config = dict(
    image_size=64,
    num_classes=9,
    norm='layernorm',
    head_dim=64,
    fused_qkv=False,
    bias='all',
    loss='cross_entropy',
    init='torch_default',
    learning_rate=0.00093,
    magnitude_pruning=0.7,
    max_steps=5800,
    epochs=5.1,
    weight_decay=0.4,
)
Rows from block 2 of a small image classifier, named by matrix and row number. Rows with one number belong to one neuron. Each number is 128 + 24 x the weight over its row's rms, rounded and kept within 0 to 255. All counts start at 0. Numbers have three digits each.
After each neuron's rows are labels from the 100 images, of 14976, where the neuron reaches its largest size: "lies over" is the class under the peak. Only what is clearly more common there than usual is listed. The data: Sentinel-2 satellite tiles (TerraMesh). In brackets: how many of the 100, against the usual share in percent.
# gate: MLP gate (model.blocks.2.mlp.gate.weight, 320x160), inputs 0-79
# fc1: MLP up (model.blocks.2.mlp.fc1.weight, 320x160), inputs 0-79
# fc2: MLP down (model.blocks.2.mlp.fc2.weight, 160x320, transposed), outputs 0-79

gate.292:128128142117128128107096128128128103150148128128128128128165128128128128214128174065128128128094128128128128114128128128128128161159128128128081180128128128098147128103128128128128128128112128128182099128128128080128128097128070155128128128
fc1.292:093128086110128128104099128151144066103128110181165111128128109128153128128114154103176128128143149128093128112094153128128128080128128082128201154128128128128160102087128128100100095100128128128145128157143128080128155069128128096128128128
fc2.292:115128098128113128085128128100082071149128128186128128157106128128178128205128128062128095092128147128122176116128128109100128128128154128164128148172117128128128176084091128128094114117077128128128170128128117128128128102128102128128104128
lies over: built area (27 vs 5.2)

gate.116:164128149091128128075088146097100128184128175173108107128148128161153103161157128075128128110107092128128128128109058128118128174128128128128170128128111077128106128128128128153128128128114128081128163128128128128128128110128106128148156163
fc1.116:128128128114158128128128128128128128128128091077128112128167102128063192128103151106128128128128128128128128128128110160155128128215128128128068128111155128110101144118128144139118128128128128146128114128128128128137128169128090172115128116
fc2.116:128127128128128128189128114167128168141128128058104128109128128082054128191148114128139128128089128158149086128128128128128152128214123159084049129069140128096123128128128128101165128128128128128128144116128128163112123119128128128158120108
lies over: trees (74 vs 20)

gate.91:128183128128179128128128128171166175128128128171128128128128128128128159128094128128128170128064087128128128128128086128078128128061128128170201128128128128128128128128128128128128128128177128077086128128128128128128128128128175128128087128
fc1.91:128128128128128128128074079128080128128128128128128168050128080128128128128128128128128128128128128128128128128049128128128128128128128128165128085179128128128128128128076128174128128128128090128128128087128128128128128128128188197128128128
fc2.91:128128128173097128128165128093128128128128128152128128205128128128153128128128128128128255128128128128237128128128128128128128128035128128128128164178128128128128128128057128128128128128128128128128128128128096128128128128128128128128128128
lies over: water (39 vs 10.8)

gate.11:128128128128128184128128158128128128128099128128128128128128128128072098128142128128128079106048128128128128128128104128093103155152128147128128128079128128075097128128154128128128128128172128145128105128128128128128128128128113128175128128
fc1.11:104128128128128128128128128128216042128128128164149128128099128097157128128110166128164128148128151128082078154128128128128083128060148128128158128136128128128183128106128128128089128166128128114128128128181128128128128128128128128128128110
fc2.11:128128128109128128084128181128128061128128128171128093128128128128163128213090128128178097128122128128092168128128128198110064128128183128166128148128128128086128144128128128128070102119128128128128128143128128128128128158138079128128128128
lies over: built area (46 vs 5.2)

gate.110:128128128128086128128145128128172128128100128154128168172128128128128080088128128128128089128128128179087128192169128128102128128171128145128128098128100128128098154128103165128128090128128073128128128128177128128128154128157128128157128128
fc1.110:152118088128076056128128128097085128162128128128128128128128163139153128128128087128128128128167114128128169128128128078128163128128128128128128128158128128172128128128092128128128155128070144128116128061155128149158128128107158188128092128
fc2.110:128159128142100100128128128097128074128128128128164128128128128128128128031128128178128212159128112128128128128128128077168163128128100128105135128149128128128128128066170128128128138128096128128128165128128128128128128128128128094081128128
lies over: water (49 vs 10.8)

gate.306:128128128128128128128128128128128089128158128128157128128128128128128089128128128099128128128082128128128128094128128128128128128148128128092171180128128163083166128021128128070099128198128128128128079128128128070145128128128128128096128197
fc1.306:128128128128128128128059092128128147128128163128128128128128150128128128068154095128101128128175128128128128128158128066128128128128085161128128128128179167128128128128128128128148164148089128128128150128128166128128128077128128128128167079
fc2.306:128102112128128038138128114138090221128128128081089128104128128128100128128184128128128128155128128128188133128106128118128162128128128128067128128093128128161128128200128103128227128138128128128099076095136128128128147128128158128128149078
lies over: built area (43 vs 5.2)

gate.37:128079128128128168128128128148128128128128128128095128128128128128077075128175128128128128128128083095128128128065088096128128128128103128128182093128128052128128128128128128128128128128128173065074157128128188128128128128128128128128182179
fc1.37:164145160128088128128128128128128128128128128128077128128128128112128154128178128069128128099128071128128128128128128128059128128128128128128075128097098158128128163163128128128128128128090128128128128128163128128128128128128085128128089156
fc2.37:128128128143128128128128128199128165112128105128242128128128128026058128128128128128112047128128128128128128151128128188128203128128128128128128116128128128099128128076128177128128128128128128128092128161128128128128128128128128217128128128
lies over: water (38 vs 10.8)

gate.119:128128128128128153128128128171165064096128128128165095204128128084128128128099166128128128128128165128128078128128159128128128128096128128128166159128101128128163128092128147128087128128128101128128095128162128128144128128174128128128128128
fc1.119:153128128128128128128128128128128128128128156078128128145128148128153191099158105128078128128183128128128128128165128065128163153128091128128128094104193128128128128128118112128128128128128128128128128128128128128128128110128128128128101072
fc2.119:128090128124128067155128117150128185128128086069128160128128128123128128128172128128097167159128128128128089128128128128128160128129128128103128128128128128164128128173128096128212149128128128128085079069128114128128149128114151128128128068
lies over: built area (29 vs 5.2)

gate.7:128128128128128128128099128128128128128158128128128186128128157128170072128042128128128128128128128128092128074128099128128128128085128083128163128128128128090128128128128128128128128128128128128174128128128128128072128128128179128157128164
fc1.7:067102128128128089128128128128128094185128155128128044128128128128128211128128128128092128128128206174128128128195128128128128128128160128157128128128128208128128128128128128051128128195128175128128128128180128128162128065089128128128128128
fc2.7:128128128128128128128128128194128128071128128128169148160128128065128128128128128128128059174128128128128128128144128143128128128128128182128128142128128128128108128062128128096128089070128128128128083128128128128128128196128128128144112128
lies over: trees (52 vs 20)

gate.75:128128128128191128128128094128098128128128174091128128128128075160096128128128128128128128128128128128128128128076098100128128128128128162128128128128171128128128066128128172170128093187128186128128155128128128128074128128128128128192128171
fc1.75:128166184081128128128128128173128128128128157128163080172128128128072128128128128163128128128128128128128172128128128128078128128204128128128128128067128128080128128128094128128076128128128091128192187098128128128128128128164128128094169128
fc2.75:128128128152068128128128128128128206128128128155128171128128128128128128128174128128128128128128128102128128109128128128128128148128098128128128128128128128128128128083096128128186128087128128128128179101128128186128128128128128060128128128
lies over: rangeland (54 vs 22.5)

gate.281:128128128128128128128095128128178128128128128154159128193081149128157128128128128178128128128128187156128128128128128128128128128128128128104128128128128128128128110069128128128128128128128128128128128128164106128128128067128159128128075128
fc1.281:128128128128107068128128128128128128128128128128128128174128128128128128209128160128128128128128128128128168128128177128128128128185128128128103193102128128128106128072103128111156128179073128175128128128128128128128128085082128211128057128
fc2.281:128128028136102083051128128105128128128128128203148128128128128159140128128128128128079128128128128128044140128128128069128128128128115073128116128091128128128111128128081115128116183128100128128169128128128128089128128128128128128126128066
lies over: trees (45 vs 20)

gate.200:128128128128194128128128087128128128128128166128128128128073128128128128128128084128128128087128128166128128128199128128128128128128128053082173088128128128176180128128128128128128128128128128128128128128176128171128128128128128128128128128
fc1.200:128128128128128174128128128128128128128128128085128128128191128128128128128128087128128128128128128086128128128065074092128128128216128128083128128128128128128070179128128128128128128128090128128128128128128091128080128128128128128081128128
fc2.200:128128128128128128128166161128128128098128128014128128163128128128128128128128128128128128128128128128128128128128128080071128128128128128128128128128128128128128128128128128128251128128128128128128088128128166128128128128128128128128128056
lies over: water (43 vs 10.8)

gate.148:163159186128101128128128175128128128128128128128128128171128128093094128128128128128128128175128128128128128095154076166128065173150128182128051128082128128082128128128128128155128128128128095128182158128128128128128128128128056128128128162
fc1.148:128128128128128128128068169076078203128128128128089128158163128128190128128128084128128076099087128165160183128175128128128178181128128128128128128128177128128077128128128128162128128128128100128128128100128128128128181077128128128128128128
fc2.148:098128128128128128128113128128128128128128128128128128128128128128000128128128128128128128128128128128170128128128128051128128128128128128128128128128128128128128128128128128128189128128128128128232128128128139128128128128128128128128128128
lies over: built area (27 vs 5.2)

gate.33:128128100128128087128128108128128100171128128128128128128128156077165180175179128128128128128185152128128128179157128128128128128128128128128128181128128128128128112087128128128128128128128128162128158058128128128128128084128161185128072128
fc1.33:128082166128128128128128128128128193163128128128081128128193128128155128128152128102128128109128083089128128128128128128128128128128128128128128128128128128128091128177128128128183128164128128128128128128128128166128128128128128197147128087
fc2.33:128154212128128173128128128131085128128128128128128106128128122128128128128136158128170062069128141125128128128128128128128128131128128128128086128135128128165128128165128150128128067128114128128128158171128128128128128128128078128128128210
lies over: crops (37 vs 17.5)

gate.78:128128128128128128093128128128102128128128183128063128128128128128128128128128066128128128080128128128128128197128128103064193128045128128128179128128128128128128128128160128094128128128128128128128128128128128128128128104128128098128128128
fc1.78:128128128128128128128128162128168128128128128128164183128128128128128128091128128128128174103128128128128128088082128128179128128183163166128086128128128128128128128128128128128128079128170128178184128128165104128128128128128128165084128128
fc2.78:128124170088128086127128128128128128186128128101075092128125128128047128162128128071128128128128128128128122128128128124128128145185128128100081128117128128128128128111128128128170128106128175128168128170128128143128128040112107128128128128
lies over: trees (82 vs 20)

gate.227:128128128128167128128108165128128117128172128101128104128103090128128158078054128180128128128147128101128168115108128128128128100128157128128116128192128128128182128128165093128128128151128170128128074173109151115128128128128128128094159128
fc1.227:110153096128128140128128146151160083079128094128170128164128122118128098134109159128159128140113142128091128149140152128118082096128128128128166166128084112128128176110128138115073112144128091128153102128154128081128128128156107128105112128
fc2.227:128158184128100107120120134040093135213128187143128128143128128139143128128128114151128128088128128128121196128128128105128146128133097128143138128176128128141128128108158128128128124090088128128128213128128128193128128128093128128128134181
lies over: rangeland (54 vs 22.5)

gate.246:073128128128167128128128128128128128128128128128128128128128128128128128175128169128128164128128183128083128128128128128092128065128128081128128128174128128072128074128085128128164087128195128128128181128128128128128170128128128169128128172
fc1.246:128073128128128128128128128128066128128179128128128178079128128128181128128128128166128163128078128128128191128128128128128128128072128128128128128177128128128128097128128128180128128128128186128073081128128128128128128128128128128128128128
fc2.246:128128128128128128128128128128128128128128128128128128128128128128128128057128128128128128128128128128128128128128128075160128088199128128128128128128128128128128128128128128091128128128128083128128128128159128128084170000128128154181167128
lies over: rangeland (47 vs 22.5); bare ground (35 vs 4.8)

gate.10:128128128128128128128187128128128053151128128128128128128128128128128128128128128081128181128128128128128090128128128128128083128128128162128128128076128128062128128067128177083128050128128075102128128128128128128128128128128128128128051128
fc1.10:128128181128093174128128128128128155128128128128128128128181128128128128128128194128128128128128128128128128128128161128128128184218128128128042128128128128128128128128128128128128089128128128128128128128128128128128093150128062128128128128
fc2.10:128128063128128172128128128128098128009128128167128128128128128128128128128128128128161077078105128128128217128128128170128128128021128128128166128163128128128128128128128128128106128128128128128128121128128128088128128128128128128128128151
lies over: clouds (39 vs 2.7)

gate.104:128128128128087068128128194128128057128193128128128128128128128128161086177092128185164128128128128150128165128128128168128087128128156128128128128128128128128128128102128069128102128128128128184128128128128128104149166128166128170062082128
fc1.104:128128080128149128128128128149128128128150128155128128128128099128128128128128144128162128128128162128102128128128128146128109068128128078079203149128097128090156128096128128128128128162128128128128088146128128128080128128128128128128128128
fc2.104:109190128128112128076128154086097066185107175185128107151128128147171151128128128128128119093128128128077147128128128128128128142128128128128128128149119128120128128060128128128056128128119128128128230185128128128128128153128108128090128197
lies over: built area (32 vs 5.2)

gate.177:128128128128128128128072128128128128156128194128182128128128162128128128100128128186128128128128128185128128128128072128128128128079128128128223128128128128128128128128128128128128128128128128128128128092156128128128128128128128128128191128
fc1.177:128128097128128128128064189068128128128128128128128128128128128128157128152128128181128128097057128128128128128128128154089128103155170090128128128185128128128128128128128128128128128128085128128173128128128128128128128128128128128128128128
fc2.177:128104128148128128128128128128068128128128070128162128128128122128128128128128128128128070128095128128128128128128128188128128128128128128128083128180128128128128128128128128128128128244128128128128128166128135128098120143128128128128116178
lies over: trees (58 vs 20)

gate.171:128128128128094128128128064178128128128128128128128128164128167128128128206216173052109128128128128128128128150167128128103128128107091128128128164044128128128128128128128128128128128128128128128128128128128128128128128128128079128128067100
fc1.171:128128128128128172128128128128128128175107128128084128128186088128069128159128128128177128128104099128128105128128128189128128128128128128099059128095128128128128128128128128099151093149128128128128128128128128128128128128128128128189128128
fc2.171:128015082163128159128139110128071128089128061129155128128100128128128128128128156128171038128128128128128128140128128139147128118128128128128135124176128128128128128128128172128128113128164128128128108184085128107128110128098128128171128128
lies over: snow or ice (94 vs 14)

gate.181:128128086153085128128128100128128128128128128154128187161128165128128128145128110128128128128054095128128128172180128128080128128128128128160128128128128128168105154158128128128128128128128093128152167075151082150128128174128128128160097114
fc1.181:128101128128128128160128128128128128128153147128128097096108066128128128160082128147128128152172128109170128093113128128128094128146179154110128183128110171093155128102128128102128128167153128162128078128128128128100128063128128128117128098
fc2.181:128128154111128128128113128148151184128128128089083166172141128105128128156168128099148128090128128128128128128128128128113128128097128128078200136103128128110120128192128128128199128128145128128071128079128128141137148136128156118165128128
lies over: snow or ice (66 vs 14)

gate.193:128128137118128128103128182157128128128128128128144112128160128128128128203128178128180128102128128128128128128166102128128065150158157156197114193128073128128128128128147128128104128128105107128144128112156128073172153128182059128115128128
fc1.193:176178128128082128128128128128128128163128128128128128128169128128128128128164095128128128128093102128128128163128128128128128177149128157167094128113128128160128128128098128171128128128128099128098176128158090159128128128095128171128151128
fc2.193:128110128128156112158128098171128209128128112062128128128128128128084133090134128128090128181128128128196088139128128128128177128167113128128076128128128128128128128156106128128190173118165183128128077121128128128128121128128158128150128093
lies over: built area (43 vs 5.2)

gate.80:083090079128128128128128128128128111128128178128155128162128090128175073128111128128128128128128128128128163128063128186151128082082128128128183128128128128097128128100128105128128128128128128128099128128128093128067128128128128128128096128
fc1.80:128128128090128128128128187128128066150165101128163092128128128128128128128094186128128128128150159160102128128128128128128128143128160128128128128128128128128128128045128128128080128172128128113120128128128161064128166063137128128128128155
fc2.80:128128128146116128126145128079128074128128200176159112161128128128158128128061128198128128112128128128088149115128128134128104128159143128166128146189128128090128128048097162128058128089128128128180189174128099128128128172128128128128128182
lies over: crops (44 vs 17.5)

gate.312:128176128094128128092128128128128128128093128189128128128128128128128067128128056128080128128128128128128098128084128128128128128086128128128128128128128128128128128128128128089128176087128128128128076128128128128128128128060195091128186128
fc1.312:128128128128128128166128075128128185128128128155128128128128084128128128128128128128128128176092077128128170128128128128128128128128128128128128128128128128128074128128128128175198128183128178128128128128128128128128128128086128128098090128
fc2.312:128042035128128128128128128128128128128128128128128128128128128128128128255128128128128128128128128128128128128128128128090128128128128128128128128239128128128128128128128128128128067128128079128128128128128128128128128128128128128128128128
lies over: snow or ice (51 vs 14)

gate.288:128128059128128128085128128128128227128128099128128128128128128128128128128128128205128128128128128128128128128128128128128128128026128128128128128128128128128128128128128066128248128128128128062128128128128128128128128128128128128128128128
fc1.288:176128186208092128165128128128128128128128128104128128128128128191128128128128128128188128090128128128128128128128128128128041128128128094128062128128128128128159176128128128154128128128128128128128128154128128128128070128128064128097128128
fc2.288:128128128128128079134128128128004128255128128040128128128128128128128128128128128128128128128146128128128128128128128128128193128128128128128128128128128128128128128128128128152128128128128128128128128128128128128128128089128128128128128093
lies over: rangeland (45 vs 22.5); bare ground (33 vs 4.8)

gate.252:128128128128082109128128128128100169180147158182108128128128128180128070128128109128128096092091097128128128128128128099086155166128128089128128128128128128128128128140128128128128157128098128079128170128128128128170128128128128128185128128
fc1.252:128128172128128128128128128128128128128128087128147128128128095128092180128128158128109128141128128128128128108128128128128128128205142128128074128128151177128128128128128128128128128108128128167128114128128112128128128179128128128101140090
fc2.252:128128128128128134176128128154129154154128128063080128143128128128044128193133115128147117128117128147128115128128122110115128128209128128090040128071128128106128128142090128122167118128128128103194128110128128152128128128128128128143128128
lies over: trees (89 vs 20)

gate.167:128128173163065156102128084128158128128128128128128128094128160128128081128179128128165180105128069128128128128128079128109128161080128128128128128058128128161128128163128128128174128128128128128128128091128128192151128166128128191128128128
fc1.167:128128200128128128150128090128128128128128128128128128091128128128128128082128128128128128128128075062128128176128128128128128128128128128128098128128128072128128156128128128165200128128147128128128128151128151128086128219128128128195128159
fc2.167:128128128128128128128111076128074128128128080047175128128128119128128128210128128128128016151128128128128128139128128128065188128128097128128128128128128128170128128128128128128128148128128113128074128183128128128128128128128159128128108128
lies over: trees (62 vs 20)

gate.302:128128128093128161128128160164171104128128128128144128128154167096128128128161161128128092103128128128128128168190128128083086128128157128128128162128128128092128128080128128128128128128128069174128128128183128103128128128185069128128128128
fc1.302:128128128128128128128128128128128128128128128128128068128128128128128128128105128128227128128063128128128128128128128128128082128128128128128180168128128128128128128128156128128206128128128128186128090128101128128063128128128128128199128182
fc2.302:128128128104128128128117128128128128128128171128128128136128128128128128168128128128156128128128128128063128153128128128106128128128128128096210154128128128091128128095128128128128099028128128128128169128128128128128128128128128128128128128
lies over: built area (36 vs 5.2)

gate.129:128128128113128178128128128164167074128090128128183128175128128080104128165128128128148128128093186168075082128138128128128105128128128172128102128087128128055128128128128128089084095128128084146212128085128107106108128128128128128128098128
fc1.129:128128057116128128128128128128128128112128128128128128165128128165173128128128128128128118066128128169128128157128128128094139120076128063128170100128128079200089164158128128167128128097128087128128128128128128128184128128128128105151128128
fc2.129:128128128128128128128128128185227128128128128128128128128128139128128128092096128128128167128128128128128033128128128096113128128103128128128100128108128128128128128140128128128128128128128128128128078128128128128128128076128128128128128102
lies over: crops (83 vs 17.5)

gate.300:078128128128171128086128175089128084128128128128128128128128128128128073128128171128128128128089128128076128128128128169128077128128163075128186148169128128128128128076128128128128092076128128128164128128128128128128128092128128128128128168
fc1.300:128128128095128128128128128128092073128128102128128128128168128128128128128128172128128128128161128128088196128128128128128128128128128128128128128128128128128128128042128091128077128128128128128128128128128093128156128128128128231128128128
fc2.300:128128128128128128128128128097032082128128128153128076083128111128193128128128128128136106063128128128128147128128105128128128128128128128128128128231128128128128128087055128128128128128128128128128171251128128128128109128128174137128128128
lies over: trees (43 vs 20)

gate.30:128128128128128128128128128097128128128128164128128170128074159128157085128153128183128128128128128128128128128128128106128128128128128168171128128128101128128128128128128168128128086128128074128128157079173128163128128128128128128128102174
fc1.30:128164128128128128128128128128128128128096128128156128128128128128128128128128128095128128128128151151128089128162128046084167128128128128128128071128128079171128128128128128128128128108128128128128128128128128128153128128128128128128128128
fc2.30:128128067114139128128128149128191076129128128128078114143128128128128128128104128182128219128128124128073076128128128089142101128169128128128128131128128128098128128102128123139086093128128128128202119106153128128124128140128128128092128128
lies over: snow or ice (42 vs 14)

gate.92:128128173128089128168128158128128128128087128128128128128128128128128090128128187128128128128128128128128061128128128128128128128128128187128128128079128128128128128128128191128128128128128128128128167128091128150171128150205128128128128128
fc1.92:128128212128104180128128128128179128166128128128128128128191088128128105188128128128128180187128128128102128128128084128179069128128169187128060128128128128085108128079128128128128128128128128128128153128128128128128128128128128128128128128
fc2.92:128128068128095198131128090105128191052128128187197186128168128128206128128128128128128128100106110128128128128128128139128128128071128128206143128128128128179128128159128128128128128153128128128128128128128128128128128128128161128128111128
lies over: clouds (26 vs 2.7)

gate.83:128128128128128128152062128128128038128186128128128128128128128128128128128167185081128161128128128186067078128128170081128077128128173128128089128128128128128128128128128128128128128128128128128128128128128128128128128128192128128128128128
fc1.83:128128128128128128207189128128181128128081174128128128128128128128128128128128077128184128180128128128128128128128128128128128128128128128128128095090128128128128060128128086128128070128128128128163128128128128128128128108128128128083128128
fc2.83:128128128128128128128128108128128128128128128128128165128128128128128128128128128128128255128128096128128128128128128128128128128075128128128174128183101128128128128128128128128128128128128128128128128063128103128089128128128128128128128128
lies over: trees (48 vs 20)

gate.112:128128128128128128128128128128128128128128128128128128128128128128072128128128128180078167128060128128128128128128169128128128128128128128128128128174128128055128128038128128128128175128128174128128128064128128128128128128128179128170128128
fc1.112:128128128182128128128174096153128128128128128128128128128170128128128054128128128128128128128128128128128081128128128128128128079128128128128128128128064128128128128128128128128128162161063128128057128128128128128128128191128128128128099128
fc2.112:128128128128128128128128128128211128128152128197128128128128128128128128016128128128128104128128128128128128128128128088184128110128128128128025128179128128118128128209128160128128128128128128128240128170128128128128110128128128171128128128
lies over: bare ground (28 vs 4.8)

gate.178:128217110128128128066058128066128128128128128128128128128128166128194128128128128128128088128140128128080128128128128128109128128069113128128218128128128128128128128128149128174128177128128128128111128161128128128128128092128128128128128128
fc1.178:128128128128128128128149128128128049128186099128179170128128128113092171128109128128128128128128128128128128093128100128128128128191162170128101128128128128128128128083128145128040128128128128128142128128128128065184128128128071128091163128
fc2.178:128128163098128092127116153128128128196128078100082094128128128128078128177128128065128063142147128144176128128128128128128151128182128128089086128111128128113128128107128128128177128128092187128128128128128128132128124128109107128128128097
lies over: crops (46 vs 17.5); trees (44 vs 20)

gate.93:174128128070128128168128128128128128128128090086128128084128165128077128165128128061128128128104128128128128128128128128128128128180128128128060128128128168128128128167128128128128128103075128128128128128072128128167128055128128128128128078
fc1.93:128073052128128128128128065128128128128128154128128128095104128128128128128128128183128128128128189128128128155089173128128128128128128065128128128166168162128128128128069128128128128128093128128196128070128128128128100128097176128128128128
fc2.93:128081128128147128067128173128128084128128128128128074128128138128128128187128128128170157128128128128188165128128128180128055128039149099128170128170128128128128128174128128128128128128044128128128128169128106145128128202128083184081128128
lies over: water (30 vs 10.8)

gate.140:128128062128128098111128128128128128128155089128221128153128145128155128128128182128128128178128212128105128080072128128128128085128128128128128128128128149128128128000128128128128128128128128128128128128128128128128128082128128128081090128
fc1.140:128128128061128128128128128128128128128128128102128095098128128128128128128128128128068128128186128128128128148128128128128177182128094111100128083128176128128128128128099128128128178070128184103128128168128128128185128128128128128128128083
fc2.140:128128128128128128128139128128103128235128144128035128128141128128128128255143128089128165102104128128166128115128128128128128128106128128147128128107128128128128128176128128128207128128128128128110128121160128145128128145095092128128128128
lies over: water (36 vs 10.8)

gate.46:128128128128128128128128128128128163128075128128128128128128128128128128128128128128165174174128128128128060128183128182128128179128128174083063128128128128128079128162128128128128076173128128128128175128173128128128128128183128128128128128
fc1.46:128128172128128128128167128128128168080128176128179180128088128166094128128078128098128128128128128091095160128181083128128128175189172128128128128128128128095128128128128128128075128074128128128128128128092128128128128167128087072128101128
fc2.46:128195128164085128128128128099128224128128128128249128128128128128128158128128128128128128128128094128128128128128128128128128128128075128128128128128128128216128128128128128128128128128128128128071128128128103128128128128128156128189098128
lies over: snow or ice (32 vs 14)

gate.82:128128128097128186128128128202128128068087128128207128128128128128128128128128128153128128128128193128074128082128128128128128100188128128114128128059128128039128128054128194128069128128128128105128128128128128128128128128188128128128128128
fc1.82:128128128128170128162128128128093128128128128084128128128128128084147189039128128128076092128155180128128189088128128128128128102128128128128128081128173128128171065128128128128128128128128128128128128171128092128128128128128128128128202128
fc2.82:128128128128115088138128106128057182128115128087128138128137128128128128222160128053128128128104128096175128128128128141112128128128128110128188128108128128128115128128128128128213128128128128145056147128128128128128141128128128128128128128
lies over: crops (47 vs 17.5)

gate.86:128128128171128128128128128128187128128093188093128128078128128171128128128128089128185128128128128128128078128128128128128128128128128128182128128128128128128128085073128128128062085173128128128128128128128128128128188128128084128128128073
fc1.86:128128128095128059128081128128128128128128092128128128128083128128200128128128128128128128086128193128128128128128128128128167128128185128128128078090128128128068181071128128082128128128128128128128171128128128128128128083128180128128128128
fc2.86:128128128072128128128128128128128128128128023128128128128078128128128166128128128128128000128128171128128128128128128128128128128128128128017128128052128128128090128128196128128128128076128128128128128128128128128128128128128128128128128128
lies over: snow or ice (46 vs 14)

gate.29:128128128128128128128128128169128165128128128128128128128128172128128128128128112128083106089054128142128128159206128128128128118128128128128070128128128086128079128183098167128101117085128083128128128084156092128128128139181102088128128128
fc1.29:094128170128177128163128128128128118104128128128149095091105075095110158128078128171128151128128158128128128090128128193185128128188172128128128104128103128081128128128148128128105160128153128128128096157104102091128128050128099128100177128
fc2.29:128128128120128128128128128128128235128128180128067155193148128128128128128146102128128128110128128128194128164128128128106128128079143128128153118094142128141128128232139128128178117128128128128085101096128128138128128135128128128172128100
lies over: snow or ice (57 vs 14); water (33 vs 10.8)

gate.174:094128078128128128128128128089128128128096128128055128128128128128128128128189071128128128080128128128128074183128128128128128085128128128128128128128128128128128128200128128166179064128128128128128128128198128128128128186128128160128081128
fc1.174:165211128086128128067128128128093128128128128128128162165128128128128128128157128128128128128155128128128128128128128128128128128128128128160064128128128128128162128128128128128128128062128080128128170128128128128128175190128096128128128128
fc2.174:155128006128128189128128128128115069012128092128160128128128150159128128128106128128115128128128128097128128128128128151128094110114128128128128128163128128128128128095128128128055128128128128128160128139128150115128128128128128157128128153
lies over: built area (64 vs 5.2)

gate.8:128128145153128147128133128128128128128164128164128134128152113128128128155128128128146128092106128128128138182181128128128084114146160128160087128128085107128128128163106128147098096128128113149175128128166103128159128143169074070128128128
fc1.8:152171128128068128118151128080103193128128128161116161128128175170172108128151128128091128062128072128128128160145096128128128157084079091128128083128128103181128148154084128165128154128106128108087190128128128128128128189128122128148128128
fc2.8:128182211124128128162128128128128128128128171065170107128128143095128128072128128175080128196128128128128128128103128128139173128128101154128128128135135152080137128068168128128128141128155128128128128150128128156109128251128140128128128128
lies over: built area (35 vs 5.2)

gate.183:128128176128128051128128128128128128182128185128128128128128128128128128128128128128073128128128176128087128128128178128128128128128128072128128128128128128128128128077128128128128128128128128128176128128128171198128178128072128128067128128
fc1.183:084128128128128168128075075128075128185128128128128128176083128080128128128128075128128082128128128128128070128128128128128128128128081128128197128128186093069128128128092128128204128128128096128128128087128167128063172128128128181179128128
fc2.183:128128128128128128128128128128128161128128128128128095128128128128128128203128128128211128128128128128052128128128128128128128128128128128128128128128128128128128128060163128097128128128128128128128128128128128128128128128128128128128128128
lies over: bare ground (52 vs 4.8)

gate.135:147128083128128128128128100177128128128128128128128128161128128108128128194148165128097128119128149153128084165175128128083128128084155128128128128128128093155128128128082128099128128128128064149128128101128128089164128128166128049128128097
fc1.135:128104128156128161128128102109128177128128128099047128128128128158128128128128109128170128128128128094128159128107128128128128083128115128128128128166128128169128111209128128128193128170128128162128128178100151160081056128082167128203128128
fc2.135:128062076118128128116128128164128096128128089128172128146128139141128128222143128097197076128128128128146128150128128128103103128148128128067158133149128128087128128080128149128113104110128128128159128160128128107146138102128128086145107128
lies over: rangeland (59 vs 22.5)